python train.py --dataset="synthesized solo parts of chorales (CocoChorales)" --input="log_mel" --win_length=400 --tokenizer="word" --encoder_activation="relu" --encoder_inner_norm=false --decoder_activation="gelu_tanh" --decoder_head_dim=64 --decoder_bias="qkv" --optimizer="soap" --epochs=15.5 --lr_schedule="linear" --final_lr_fraction=0.05
Rows from block 6 of the audio encoder, named by matrix and row number. Each number is 500 + 50 x the weight over its row's rms, rounded and kept within 0 to 999. All counts start at 0. Numbers have three digits each. After the name is the row's rms in percent of the matrix's.
# fc2: MLP down (encoder.blocks.6.mlp.fc2.weight, 192x384), inputs 192-383
fc2.39 104:536528459506445497524481460528567459442530472515484568493450519529433552484471551483468531551469542530495487486524523475523517481507468479451576489527491560467421490538515431478560514444519447476502526547470478469573600531466489515535546487522558460470521470499576541577484463568498536389471399498580453403570439469495475498478438552549451591498444535438349499594502446536561496502527508583506448517507574484474551559485457413450585490584480578468558452485516497482434418535530512481482435469444517469554567524563612410430536452543544527630463450472508527416615500572530622542
fc2.40 097:507409480496486566558462445471491519412546524594503483487499553511539502506558510479511422509515488494560528475614455350523544547523444473438540451455510459576515535520496468492359500421496551512521499555380509464520522539593498485455542484521432487560561496575454495502440566483494572508515418549541432524466467459490528391476521475509377604487471586529416522440476439398602370445503532494502487499521478524429475541505486399480464451443547461501441525538575659504422578499488573580453483582493522483470474490583546461494615504438550494428511422605460441536480407501535497595
fc2.41 098:443596487505525480543510510424476560509464515508568516415463469513431550521527469536588576452484497509559531371441452559487506472394426475476535519433546504525377538491561417458397521509537517539489525429505491471485506529508485525558415552480576485496497500458454530479597455499522464504486580526519518447595471536434503383545476487505546519443499467566450468533539480603596485531497598510521597457458511476511445548516521588622519486512469575505566442524480596447539522484551509513500485451439552498559525360510501546489455575377509485463526387533561598412552536522562531515
fc2.42 096:515508523530493497541496529473493494480548488476501523437376503547530411504533551439615471495421575475498547495514486525425552499526482490464503536490547480532535559464464553568501543525498620519521518554412512444549520487525489422473611514477464560439504486463534545552511509418409550433398443419522536551539616473442541557588459560596622460540476510572541498374567448555569498459486568476547524567475451498496482590466516608508504582422429512476499433558531567511516441459554571409532420557476566527410477474543564511526573394538488486463580422510522535513520458414516531481
fc2.43 099:533511522492548484507489506548486550464510488491486422513560494474462487493530501520580587602532509579533505560387484508503468635514454464446599479520463476468531577499444512600424481561522436461504471459456513579502640465497612474546555477439496547512529545460495455507396583512407483503416404553484410440502518488439406521567470573567509443488546466486502426477342472480401390533453505519520528367446515407423523502437437533428421508507537481472547501578518464585520515417420535462501616512500501521579516456515514558488502523470501434548523461511412509456533444551392563480
fc2.44 101:533444484508572469581583491511423447614465536534470486533489525440450522473367464481500541441494462418608580461575558488527489500459543490551494524495466488489467519529464524458528519528512549642506509632505522486462482479566469501550464606525551462477526443459435453526470432521454496462478475494417498460625488546504465411445551513569504483499463523558503386449510525520529521511510485424531500556496487504368485490446469507459458498569465426512509518558578603503461530546515547557507425501477473555438463458507519528486519429514482492551523579524540537549395462473520576407
fc2.45 103:458566566487475468479571382466547414605461444436396459423480400411496419488536462405550540519441449424521524516458446561550574578506456530543585503487479584554509447547610474575390447498520446531449594462516486615526543580458522466543493503497439520473536453474481572449435492484494506517441542550581517449437470566546483551427468455528476498489565481515467459586489528531470531539484447498464595504572558550504513462551399537508561481487482485537573441509516493469525447450498493489417546463518510562482510492549485495439395590573519485517474578406475542441471522621471593527
fc2.46 102:481482517477407471558538472497484517529610521563448494520434568554410465569476520479455478535515443563415523474482474531482402519404483460416488620592522564536523420556432633478488549482427506503509494548603484463597473487442456573434572569483517530590530511472521496499456527572474493477463497432418415469517518468508500529475545478433531474579468456510474466528497545547480466507586480500485533450461493464497526524491452430528515488434487510484554568488489474581466559466492457429591538494536434463488460537451520482551510548497516483497394436413572377504475490512480561542
fc2.47 103:577531457499584581459510484449550528583437466570433481445486552539549589533575484448461530468501466555506566551533447574501602545573542470491487472562482543583551447424554443584398558427547589505440591495569527383524575510473473413526519514502545500536492517479525424491472521562461545524408494574496525473511487475522581466485496500516444502533506511481469400475444403488534510519481527413502507535394551555509532575457551503486497448527486510439463524485451563492482420505452491495592485520420482522446451493544455501475476474508500482434472550543466444484486510515606484521
fc2.48 106:548553450469531501520502551457454529480509380637546571403460509434506553416503517427515535522463531452527461517456454535533474508465492401454451409498394498492465599499554444499515546433453439484495546541508508479525428508585496559538573493468534444468452586506482522516525622475548561517510498574475527606518484466501410497442508610578477545475540471551393509527493453420539428563508470503454503415478441512540477542438589516482499572558591477590569571503497535512508477436480407493514516502473490507557457465559463479493502558478530538523560565539534362449551588567437504603
fc2.49 101:443586465486503477494504515446516510471434464529466639447528570511534604522407469474428456521371565534461477565517471464502475534425557577491482524553433554551437454472488472480535461503380463489513507551430496484442580485446484591548515438498497570511494538554433515606452502452516433387484615400537506496483540521577550489523456506478592441490541410513475581504464455485544531456502460550448520534541548559494437414515597517444492545471524591328495509506468507526464517493463582513481560496500496490470526527486531410493395511432440463471506521512496493441564449460513593499
fc2.50 096:480475513363533478411468490524533523441465420483572497399539505469583513482609541513546502591488611484435499539518423501475494468457494512498436616470456552507480649545484408428472525518436560505505598474471526517535485546490454436458524569577492465486426549488529442423518486516524469476456540531572459519517506557440453405478511544570562479449509495470452509538523525419482518460477492536478528474496450505492501565518498453481472502548487500436480468418536438518504387427467430437456551445490422484497494431533488475435421625521531463391587468488502532411506545436505556498
fc2.51 098:537503517541427471494517549561508565465514506494493513516587473524527527443541476500574514547428421579546435532500539490464511502464518505496495460533455600550479527543522523535411449549554487538487485651513387466511467512483396509470489536445558529459480569511507485493515416521617390500513553499479578459527542557483556542469495452325461607503447500547527464517493555416587459543585435428449464474463499594570456504546444492534432442521454501484569453542505501523483345482504424407540563456538618531508508542485473545499479483537556493468542561553516449522529525597547464473
fc2.52 103:517507527514461464552386491463532513430515495595499482471524581451531441490474486538494481526500441497531483516588400519494498586435523563554464386485516429518491521452445549511634527584483469517461587508580515510547555480493487544526521474534473459501460562476488548560450472519534398548579512572499486486485471526421482454603474498447531535452531523524457524516494511463502498403478442397559484528426468425465519462441500441573561486449373505537480508542579471501472452462548531477562527524540483612478400541563503488478572446526528523356494484599465485492499481582501480468
fc2.53 094:462499516634475461479494476529484536475484551528545540515469480530518480447501560520454514532472490518440442548529563513393472463419605497431503421562498482501476484526438462600489452494545556517488540505512581458568515486588464544476476369446512412528499491601633491511517455481484499490556499490505445525565523476526532424480461550508425526502510575458552544486504550548482452576508476428629481531457522508492537494486552474416491403517469542604519508512574452497590512551446489409498557488460482472476510554492444502488533568427458576452526530561428455516518564387511506496
fc2.54 101:496470573521551470460510502541609593444520482558418479529497518492430511497422487495471436594469474568562545537503460417506492606498563532490479470505582472549479495539511430527517522584406496508446449509527499504446521478437510490490470466553436536540496547533511533556527523580506469488399478539501486444521525458487572465447500516440486473486458532558469416561545507511407485458495485504435476421467583487603438454481451509526564483547429493558453553466480464436423451454545494517439455409497397462456528605493598524566468443484577443487497559462525405489520424580454531538
fc2.55 103:546454445511505540496577566503589430471457486484536532464477471532461499518576549423517499527468543484479515490517522598461554483515547503338553561513392473593503455506601485557469578524501588510482540469460511440550546512533492459525486386463461507450525556515559396495596463461518450495504527558473463610487532506546412449479519431535457507521526423498601470501589474506550501523484510506555557568522485540584477440457492432447501471558530514461448568580447506624527458512481595505515568504525459477509558426590511512420463575455502561478491523508464420391529524495454545457
fc2.56 094:531566502543477579560550544556538492500478462426469421489442531576480473489475411484454562503518510482554470585414529525486605521523570593537506453490471441495424502408518537569523549566456539493493536518527500504582416493594499467462580512560556587453472540499550548464520466491490454421467471513494517562495425506472499546533594483558523553410515540533476557491478493413467536619630488517541477619448531538489376447547525499418485517535516450579444512576491513405382487421447521625412432468422463479538525505408485526503492424473444536497540519485482573486488603455439403563
fc2.57 103:487485544450468472436454448453529543501438505519535413563414509465487546416567451531486489462575560429488502499477512522409512517379463442504455493518491533472484483527438453480421513533482467537449480443455475576530460354463585536399489506557440433495559485484512532433495531486437511495443544554509386479506374498488489513455515561491470414431474596480575513534470548456489412444540476461490561533459538491399591523468462483392579551565519425444467494563504363491528563634501531445518554443496508494499457445446475470582574534478496450504543522524532490472608575538480523488
fc2.58 106:565467472496468523471475445509515581438527460495524560406509525545464402479386524505486508533534505479447513432435486449534555449486456506589466540475448463583551543476528529482498524526458593477462483424563494502497479486379437448473479371494451506470493557536529559471395503512544549589513447543499515535466447464408474550446490598578493461470584535423495522498494512451439541385435570555440512519518451442582520525544473456496590465505539548568497534394548485527500530530513569524481488529502477451456502535489588494421501453489571503533461542463486383406592542568618460550
fc2.59 103:509479463472478453478537558453554476468554549565408534482479529532521480436512486463553506517437495419541554544546548571557404645573448462433572482542370540443450528559539589540568542580604558488509425489544551584530623463455485460447506415440495570484500532528609460594437475482521535538546510520403495518488404495477570553457479505529474446454543535540549378484511608426544472551533438503556438432538452578525526405497553536494511475522510556547535498440517493516491467423531451486605479534466520385437441525529546563448402554446524556533561464524453506511522465535513528415
fc2.60 098:513575431460411549455447510614406486430493502443429546519555501515471511449462450494518508487486508478419584483460464504453503550462601442436450455539509604492484551586482471455541476491474469575492505466433509455427474492448551527525564525476492485412491513510433483490525469448538549487500501509581565570432470472421590374500521545488486522505432498487416443496551473571489490526499488558484459437554460486468499511465519561514449513477574463530492582481518498464456560445482553531479452562524544516578421543453619509410515407555542511528553567421487444544507537616531526637
fc2.61 097:539486464435431511497509510433477497520498455551472538513447522457603496440468537547493673529589525512447569457480556476480524486491488523498430546480447516530512499532505471491445517558452505490453529558433531538429537508514460459493492496519364578508486514535573456487523530428399407504490453518574466509455594495458498462493585441593576533517450582450483507585458540548419522505549451496454491533495516514464429497541564437542532585479480445516423558537433536446515469469542467439514494569487567452477558564551431596514575522418521507508460515603517489408521409444427565550
fc2.62 097:478415528482489442487490524482487545436437466416594589558536580529423476572565491423463465466455464479490460400413441431550426495518512511512548474474554509565537443550494435475475486541585462552507507555474439470508547467420459476448546488567489521430489500432529551499457504504505583512589467587433492579510592516473544490481496496539578502494552525518469523579491528475564486496478460541550570497440522504551428546483487549437476503400550496553465513496488506493450449463480489460449465489535552491503497489471600584539487425520493490429463509542411426552541473522453467555
fc2.63 101:523482659516511494487557535416507549542545512494449499491470548536461593446448459482461478429531422532507566579613468509431529495447553492504386516437532556447513589476490464478494514480523482509520512494547551453534471483614318546501493500472476433472497569400455531419601508488495455532488586469441471497509506403521448450498500519504514438522503473525488488517530510507513496500549508586519501565475481443517450443451511618441526561565502525570495436435351415482540550409523426512496408462533448565569539480449488516529512483543516422518462518464495619501544563456515459557
fc2.64 100:549531431621478598496465579450495523512525460583584512608529576441426555555561433456526394535561558473451502426452499474409413540373474372520513504529562585508485603573520561538456500514469464572446464385473599480554487496470507474539503559505516488466531485449470572535523515490590544453510475414512527428536529558479467455464540521408471550473484491485572578543424508460549429469450485560585495489513526510454520505533500419612558481475510598590544481580496510566488511550474494498551505505476472574525437609461453513477513565581492540495507492520516465511436529436462503556
fc2.65 102:478494447389477523452448478501459548402505528459514485512467435516546476493554549477481545503535443474447439458523574466453619585493404500654541508521578476501493499559570524530474500532433457504479504466455448465490557456580443592521525520527550521499483487527517496420551470603501526465541469628496452557485458446504567444446485432458379495472580535400512468478459506526559502542502506541566452379427415478489514430460445587601429473486525527439552502474593559579513441534461484469477474535467512519543607472643481535591543611536538490505536500507524546495527524498525507475
fc2.66 107:434544545515509454554620462553502500505549493460540529488494472440486462482564516482491487530555477434511485552436611611503582545397551435478416498497519511533507559468427570543426422550452489460552388457490530418573456511564461525437474492600503532483576544448461559397536565578547483586517494475494583458485524575403400512541463516570544420533512527533484473513519527577509545428526608489511568469520466479513559551377433516436563392515529510365542472495494532437488552572498455480479490524461575458506516553535520405560516487438521494582452491474455550551535448388542529496
fc2.67 104:478526474522467530556417382407513522487557502549429490599400601473528509463531492499493422570457516588519405454457482470512478537456551539482615514551507550459593455497480527486539512502504607514542463441449442512504486607491446536567491497549526571542561470492517424516489502512522478475595466500539486507425456434385478588440510523503434348516536467488402534587538406474488502422465429463547470491533511434504606594566431491457536588510560572485524465588573480546530457482511510532497485553424516534419439499532499497526454497419567434448443552441505456489486511499444554491
fc2.68 093:534622492487438467505541455510517504561468448428500557494495475508479469483419532562619476403562516560494550481401591506552511415530561504579528507467607526472546513443481517503501449505536537448510491446365527461506577570493528544440502502438521550462498473522424467506542483483538493512511468574524450513501587498490417509433493443543470496529547515504537414479501569528566579544509570581466539476520433525549554525437582488573466554466411439503547519484453523361505487520531561409527472457536528517557489556466523433433438575502605471519531409443460466465561548479467474476
fc2.69 102:528480482470531610477492484503443457477549484524549640669566475498599445456525542513422443496502498487451534485486549495604434439404559490554601493514528519563502450497496535493439517451370492526512465414568498426524494520546501433501501535525449555511479471476501450455509484524503385475534499549531517498482640560463475565470467440563397539528489543490588454578423500507520543491383553525537460524513591565498469534513518440409519538459517485506467530488534491462538466377484588568429479524478440432561611501590639467492471521495576531556481553520546467542561509436583558541
fc2.70 105:474451517539489492528428526440512509475515543494537475520535548545563595479504538534467551588449468627518403474394636582469505511590523485567448503527517468575480465405496507638562548441549452439486507511466561468410468578515432464460518534480478403417471409426457441577498457521471511428474567484571544373544479512576502467656556432471557493483494489486454478480542543440607488554480506551370465505508483519394480554485550559522394435596540465468452460526451491518447471464565456424502523516439498552497499518561443514645557460439490443569508495501456506454427591459481555479
fc2.71 098:463518485498475435431476460449528567481451494522467492542554562475557549580546591536540508527494512468563377524587617441573499474464476496427446517480431433528471466565565504555441464474625566502478444506488572527501609457470453609524566553528555464489446552477513526547469577501452515455473538490539513433495432527544501484438348491526487457593486386506506589529494481464441637535561501511377517500488521520493563462554570547497518580511429479416483484445524494539590482536540569547427566537518553454442423527391574497503507453464488529521480500460498482611402506507576489524
fc2.72 092:527436500511407609484433530550523549537423548582497576542378379542502499480458458489507485456456568537432518460538524470540545539652466454533498493536532549528543513485412418613477575462439521510484589498493457540466428512501493527589451470538541492566597541455508498519469583490486514503525557440588430513510526479476474551409435461529476486524477432448515554530544540625519504459430478495534518508508427476558451494499582443582515507510540518540465494541531560501548546487490545557507504486615537539508497545568345497536499439491482526501481522589481412480470504466565526514
fc2.73 102:502442550534540399508479440506555469491526475480436464463464503483478530471464497534517536580468453493386453466510463531453428641530349454453567428494483536508537390447456559498422580467535423576533531563471566474510486537572457506537503520498391542473458380432557532478453543481546576522454470467557497550510414439513550514561496511513488458485534535422478605574521605557637482489412532442487463475542483449501425468515481499439477396498582518578521465541477546422466514620571494370487532539434541481454402565539461556471515625444458471451420540500511490438604517385460480458
fc2.74 101:486629529462420457588477523548503453506480471482477412457436372533501468439496562442471472518593585493499565517466473495469494373512558476499508535497434472599512509521433458458448498439523445515472425558472426472433448477651508425498560523569524523399489534530550499420497442514451454487437483502525422426442509494502534474426431503549450524493530474491512541496465500441456428421519470552504492549477440539414574468450504461567521531479440602469576548457534475545536565498458605566557430560456562442531467486435546487498424444536547445577361437496450569471474485452550551393
fc2.75 094:443492530488415537446544555452463456568403606429444570615452471533564500511500498547489541502583448550457454465515513533480507428469569438478495576579436457532479519479519483424562462460546444520576545426486557468539430506554487609457571521547504510480524532466433456522564543487535505554452539466525555476549626487510456485552520474565414485497418659498458476397467432555461518463524534536476426601483529491485500490472564428537480487432387488513465566491524402453542537542466581468568527534437470512459505445578537386474437483565554514567518504481429466537466479407527515464
fc2.76 102:427567473555454402471486509557574503475460485496426567419451563419425518485484517573512524512541483518457494536540507435457493497428410497536572484431526527410439529551553594580625497525469523557520427518553612501522459462444448583459503522364516531461495484463453571555574416461478466510438611459525522441468426420491539480551526515523565485423467522572574534488574616477455489464535561418525540517531455518516507466525529590500433475508537542477545479452538462420481552427486614497568511564509457453482481482533452476437490482440470522534477427483458419469498543550486525525
fc2.77 107:525446462553501491538531499486462521555538456509391514483530572542471463539546434549489534430485512561501616527490479530498468540537570548588544592528447514457531450636597397566602446491356582517564472494528479483466501566481510477520541499464517515469462578551499511509448470518505540491464496513492442496429541503503474506441525572502526430445462447493521527473557487594543566518413489520419482475489490555558574434493483534496493560527485511546504448455538554467390458583468463504492519432435506485523483503506553437550578517586504472539560463488421397530580477506398534492
fc2.78 101:514500587542567529515531558488452529442474617484516508462455501427487496531497520496624516481491494477532454531480494518481493427442545468476520573492535431493505611479492474513449471596520574586523481543494533429433560499462382488428388467523452464544443549493470489518426471499605534477494464496437538479506461443336540518482468496512547609559457565546413456432455440563503423520391453536532462435494465451502514560550436448478510507469506450526397505549426533504528497574532535515502453468438520545479571449522462479489517415503460480601476515608497557525493570406461549451
fc2.79 094:462437407532485473482444502501482481426405491498516551514570523525560531523590491504478587583459480531403586476541485495500468491514451483524450509462504551544434434519536502456573559501527559485487571462490435471479419450515510596444460485531543467570448571519484486433491483547526434434504484471476524537500489556496488581615543555448464573542537497524452520481511480510388401536584540535542635362585611516479495487504445478424473534522579613515507471524425569463581503385548529561423493578511442406455507513522584595489453507494475441452461472498414423469564443549451517412
fc2.80 105:498529497654562489509488527454422534510404575610546545427513505528549670512442589459527513608486511562449543568514581504489509549548527473494509432506471471472528493536371438517485605529436456499553529527531362569488481440451425430473605548513486517522544507462505518496500476455529586507520436464540545455526429537409505503426516537574558535459475457515549474508499417508526466525478468571536538431465554521486451506454542421488431468555468546416552515433570544481570487494483507437534498522523452588423519574558498443495469421492483468455496471483639479508517451504525648560
fc2.81 104:489436559438530448442509545553560560503510446460497482494588566579468534544491536454429447513541561431524359513456519528481518575595501564474540531556562478442510488459490477591556482541467498494469530382527477541512490441434390419468416507512464522570496543406490564485508524514499439558489609483498495590506527476476596484421423506500593566556507401531463446447557553563419554439471424511421372465527554545462509544490389511485521495519454517522449525555396501617490556560480539544524422578573505524472574563492472468479500467518467439470492520561479477482424536418508450461
fc2.119 100:495492557449518589517550437475534427484484430518428497568451436560407464536503459558448399436538471455578406526525522565467397396541512528563500472629586520525520435488589401603533583560467574608450529549530593446551480452537498529488458551454476473650520480481467448416527502502535415516407460531488460514500469499550563342512488553442466526535444382449511532497395453452566555403548401447522494515527480453520538458481455549612472448549453472473536481463508454515493459401568519546452506511472490403534517492449551528461470491484570481505454549486494451422514477511518541464
fc2.120 106:448491516467492473502517496484521574483507510461456474518464507467468537444583530419462561477542478571447567605540493558537426501513556495560515492476493501522522632475492411621561442522430580470524508539515544375569539425475446393529608523443469440530450506388528434515514528565470554421535453511462426480472528556482494550426510600542401484366495468451425423565485514476544464515529414500529580507479573633585552582535508519487463487411436472453475513549501439432524514472430615521572572540562539518495450582500552477548478585467478506570481500530508443480465466544466491584
fc2.121 098:453505492541475509519519458493498485488555496607607509598447520592508561431465476556602519505537544481420563509489401553501493562461599491521531569533546499386531508467525544477467513531471411470535491494479482505621558502439405580463511459453476582578372471565481403444487526418547569508544396580463475510477519528509571469529540456511567542508531541552460477429468395561499454480509493543559491484461517545396505574495545595403524507470486434456514499469520421561575526477419463552516589619438434517473518416484542451449487496421515480436446438512530550494489521529427477479
fc2.122 100:512538442499543385549527539479468460590450537505554512504523481522485375539544546445475423507588486383576432478418536478484538591518535560501524494483418468537519436479464552477500458521553469510514527482555479470556499490437459559427502505540475530553452499454436428506504519533504456510506607490508521515481459506475539527566426558391397505399501452450542591468459556491421476646487431397505515489519565564557397530476521437487566395582542457482495473462525477501540502513518524491522493424407554471492517466462468479459560555422395493508487489430498503520385506474538506509
fc2.123 101:614487442598514445548456458444408495531439477473541454577447506538515481446440430467460526502474427607598480447503534449457465475447487557503501500502568462492573420479484517547467465500454430582602547409529392562530499556575422449481537473517503490438504485502601504514520501416420530519509486462542515526512505479520542505541527571482473554485507459436528538477499546544502459458392427539529457404483493522501516485450492471470541590527472601540504464440484504516535482537513497590455510372553392415479595547506536466511482463498542509432482447417525491582471430486532472477
fc2.124 101:421551480504530559582429498492536605516498459541520442478512532538503552517559538487481533481584509556497511589472515485466492549529508501505476510506466567499485502460492529470464514543558405549525425529514567593416459484441532427540489413401500528437542524573548537467464436565423416464486558510533521471510375511539437516587529515553452524416484476485493487524412631367445476482547499479553432525496468464519462454510533433558436463545532581496458526472529615519432534466421570598540530547612524505468626568525498429503532508491509439484524501428416532556443538425529482497
fc2.125 096:459482444491455507476440533496504490480427441494563418630433605450541414404504617571497428553530510498597461464558515534567480484506584546512577485490538518509464441438412504409525489559475579444510521457449503446537475455514496520483609516449537457481493511489432507536454526436532450568452518469498610481413562530466517493538549537512438529527423527571503524438491525570464439516499543516514535525536540505525436486414476593481524477525566427414606519495591415588480544512480507621594401546452561455531518465472535432523458503483512459498477549559445454526527476420452442534
fc2.126 094:532542571505500387471430394594565519565441509569555507495407491496496543537537481527471508468544600426563481534541498502474455449444451512428482488466525515585443543448447530553578536506503496454477553484531529449365494542602497504493485449500429585462505531563539489483541613566488403486521483517506538530498517459494603403432471528459517522510461586459502458506463474448483491553596430503424535473496440509477555546544518531547399540551549543387521508484541430520445513560465491473455530569593449625577496530487519615531525544411485475453532441439476337495455545362549571526
fc2.127 099:439441472473411541545597496479494512568626505463499478496449500508474477494511461537431546491527561459536436478523403488496379456493415378554472533555514483539478452479458416444436454580574500391540499475410553601540528548522498560486548463540440548491572476515522509483415501522483390564530519534538396514492645545539433450557459431516492466542524510458487450448557426483529412462500488446477421600430440501451576535525402557542486510598426418481455570504526471511465539474528493534488497535437428523553485507543494510550541462547482489444389550508514473518558495573496432472
fc2.128 098:479502470535530475573526547424545500575445522476531468583389481507505521492555526417583464532532462603371548529458481480558467539536413512387569511517448473604483394578612463474493467511468497466474489475505410455585539426466532605506505517545541531378499514410516461428463411508513465475634547570513513513515491552523505479561556510468558565567420593473609517480476466530508427498440538406516498438434579579423450449542343480568505460566555517509457462507444556570487448411494477475520505569487466553507449433475482408558482547543536432443497597434473553592550411518445509496
fc2.129 099:567607554537502508466514559548465573485491494408480423469560478562448501498516468522478455520423487559487504521490504400393542426462480519371553445547488485553535465508539520544465505549533449433420459490470484492402442532460489521485506559471466600496469511464519563511415541516559653482499490546553454461463521522537447412589521455422516540530485504528464521619536432497534446530483482518471466471472519496575514512485521613631526588419601537518598441471505519479532543457428527590465498483479527518519455511545537475570505458534534545527513442485485501410590450595550576429
fc2.130 100:576458586555507496443478551484495472516536478617549462499499471436501514494505475527465553546565513399518458574556447540518436535467503462441394478447634590524536494491530525550524479517549460511447521485503500452453546446612582475453483455521514479466491439547523405500411533463434604556498507526516490587522467487442536542544450525552457506470509502485512552561507526571511468564400515488520473581521487488521520509482495465474482481485533470544536519384463395511554509492509522478551522500525472577469577532495478538562492534480461534545584490418475577510572568432467469351
fc2.131 099:514511513519503474472513476488495512520540479438444539523590511511470519485498470566395489547480333566459539545602579451538527526475464516517531548518508501525442544347450508518578530544449559467469369484520537512509485524468427507429467366520412535494501493494513484517545524502508473452570509551498454509513496555494489552541476482487536516428506477512498538566464484518485475443451557474492521390540433495501469530567441474475484541498541433474474536555477472483502592531580534596500521520546517540492431560473620419601584488359479552438480478485468559473529511411552446523
fc2.132 100:519507466403496526430436552471444499506622521451584437474529540522564512478517473467505542644566540509473570479381497437549458465492445482515418486513455431408379555460399533567451505546495443473563519539531436528378591491532471469535484529431427520515476453624489504456518628532552565531494533452514570484462544463570446451528478555402606483532498475479489516562624468434488522469529558539487459475537495463508441515476538443604486549449480476538505611532511528516534407409549434497512562541421545462446554516541457510471503513393519447481495548433426588487478507401478552554
fc2.133 104:519417534435570548530536519468447512511440452485535430493471522462524498559436455502523559504565448439463478564512532491443548471521532514574486572654530408565544494493543511570495576533506498494462458510547459404471471539494611537541559489491517422519508548453470331492442510496415525518498490484470582436574378458491470466352495530436552419513490513490503538430511531359462464451571517484510490451529512518518461504463457588515520566533405463522491459536415448490460545473545450484546519504453465519526460577531390543473461459457533524522529502475515473437440514505526513593
fc2.134 100:514522510505594501494496408484463398457477467390528455517550584423468461430610504536425528489527488476423518490413491552567448466418463515456479493475450587581401507494474572484535465493465483465509574540491431497600536592480494464520512518430485563534602514455490522539508618577540504496521561554446527448452449537471507438530527520431472468525535525564508521584504425414407427520518513516518485434463553462455554457555437446449524488507384552542523456490533500520608517512497619430443544423391554520448478448495523432452491453505444535480470501524458560473543506449509418545
fc2.135 101:451546422484581593445546543390506460537484528309498619480483445500497468586532423518503519485551535604482499443551475571417508488411458556431476587508473497527538453530500547507525501509571510442560570503554402510503554454489463501440412469486482415448500506515451567517460566489485554517542487496508490508505487527466529574586481447489490491506482439477454398492427546437559543547508546544471506473595498530528508546570473470526675466520533388515537459493560514469472439443494490495430486551414561476487455480416486518507541489541495507485485488550421520485513525515467494491
fc2.136 104:464476396345541520443486499486412481459459551529551503483503555475401564519489473525497480508503535451608494451557518455531599521492468508517457557634599406494575478480501428469485535535474447559538464566559505520512582491504469487504463470470535519440523416515480536513477407511477528608523387459609533559485504467448486490515486478564491456490555544492412522535471458379514441484482423443465466501463489462383473542492551449521573495511484495552507508370557485516451512490509420464403465394430488349602417445462505524506490410448462494494511444526466560549446559538450524585
fc2.137 096:429534424450470557524533470533566566520425477496481513465408571510416471390457484557512484493531537486478530578524497481449505486415456549424486468457577426470422422495572554457497539568432434521453586464469479456461504448549415463532553460422498492529535493490521564581559524506400486514446413552576545468492520473488519495553521538513452409441569562480476489475395485536454477474536552498520469438482562648481547572486548566567480534545454424540543478569531552501540411381536380512501532512563502552467538575553480532523575434572522478514457502494493466507499449506531507509
fc2.138 098:515496533472577476522437522479530563589485462513532476532412467483456481470529469428514539572473453498495451451459433594546534401473565576450450556487541438491592439447527408542499565544488489478464535539483421576476536507559537569474494583481584490565555572510507616467502495469449592486491420515528610543438466502558529463587440479461499508555487536501411496570436498497492496499452477403532500518560552501429539475554502532476487512513496433568524613566525545582495552597577554485502499478557468515526514485554465522467505515475465577523369530478490522457426505439494438484
fc2.139 093:432586538560503394541406450543514507471483500503537423469423430484521504544418466415506508481539499494555491445545563459517520476479499439488511546521514460450511516483494485531446589501484569447538548509529477573497518486471607492457438557531468412499544478450535472462507591510474439393594598534497569536537513462458525570504450596447496574525523504431521440532578512587472496520481479621496517544456480516372528570413552523512437458446569397543461592550489549534584529534483537579491497460432505513447458468552504513452488571568557547454455516485535486510406414562549523582
fc2.140 103:583460567538486472522584554534480494516526613447466547492560490547492435498498461572498497498547505528547449496393535507582540450539451517429456534508491616467550455419460514480503567540530496558512607595457585512508496505569471561532449418436550550469462500510517405545528465450629430550475404414554376502476545513487601494492459467587484452420498479546444501509456482506472469533398449528548511573447514529452402555509583474463484467528433579526465533544510543497573413482454492565494564593514553507558528473526449500519491530551460513432482523519481570439441583445541480500
fc2.141 102:537521450498481516485515566439502506562562495496482559473481429517474567555522507425380554528514556514499482484505537512430470471488356393493550529505498538454469455484482428553489441493555555539480511406415541440448468498559479542433489422468574477415482535528403464463474489543487572472512510435512460490423579586551522517409592479506416536496478460541466439468407468583448491603537522560517591497523484433489430454528478516574546487536488467461521533448462597542507521583511491517516451486470485539461514483507471465549523578448505396497611502514520448519524506607592531504
fc2.142 099:586486498522478614537518557529562498468572485575554438531489477539527447462521549446458548433526421515481544521482517536532500504555498475516532550578454478390512520618563547527461441497462481564478477374422533550486492519380517559375524441436487605483587514472506485402426520569407408517456488533515472577419538600475530525451448514551380554533500483465465424462454465520557565611529484520471501566481311572520424495468475509475474554525481489561555477465477515476424537466459440520442478409453398503540529434504446450483545472570458535551475459492471433492538534527497530535
fc2.143 100:563529429513405476520503607540508450466519442526506415505621576391480533448505440596520507493462457474447473530644423506570573496444501545434486474502498456406512480514491512493498516512539512525481431500504472426476579504548536541519510484558467472482483426494514452494461524480547565449438418541458525479589440456544495495475472530457559362486548549586538577435547511589481519452547492586457536534504515457495492533521497510528480478460464485659450485502499497486556506530493526496517509453509565521482452469552497460420570401436440517386579414555517550541516560501469480504
fc2.144 099:498518517533354460557460447520491497530539468493609560479499544524483511559388506485446484416518522438564400508527512574543524544528425513395473448493552518534475522406553588522504475489520514566556413509480587562522484527556432537432494435510553579448478534492485517437553499519456596593396502500471648526537473534462527502501506530445496560457453497460474457437543364650471544513441454573458477525381585522533524571541513423520450524529518501467406445618496521527501479531480419425503514566512572428569502448492499527589491535492577562442462441520450490429522469484509542550
fc2.145 096:442507472557550477474524619521599553543451471498513510577606466373501479510504475525426463455578557504400481497501504569455502479502541544489564490553574466500542526539524511566492542499465349456547462446510518561498490525467491497602570479459560497488455510398521521537521433491539505552481480539473454543444505502421492542529478542485544459480407470578541405502546500588495509477487466470525590484498524520505431522495512487558426476480448493512576546587554504587541424464442490496594413491554415420486495451463565469455485487466496428474467505509446520488448505435616507438
fc2.146 102:561567533586477518503531446558544554577530547483454525486595456524493480541551475398459492537493473545525564561530446560538606509415537477430545560503477458474510549628495545474506503518475485474525471388543404524526399492399537588501566481527454488508447500489506551419509502486509437450478411536415410499550429546501503480568507494522458527527499602560474560425574477505409465544507512476502590482445597529623526432547582464419468468443433555538530579533512606525545516508544502507447510537505499512419447504527407471412501530428496546546474606547556515539522516503436464469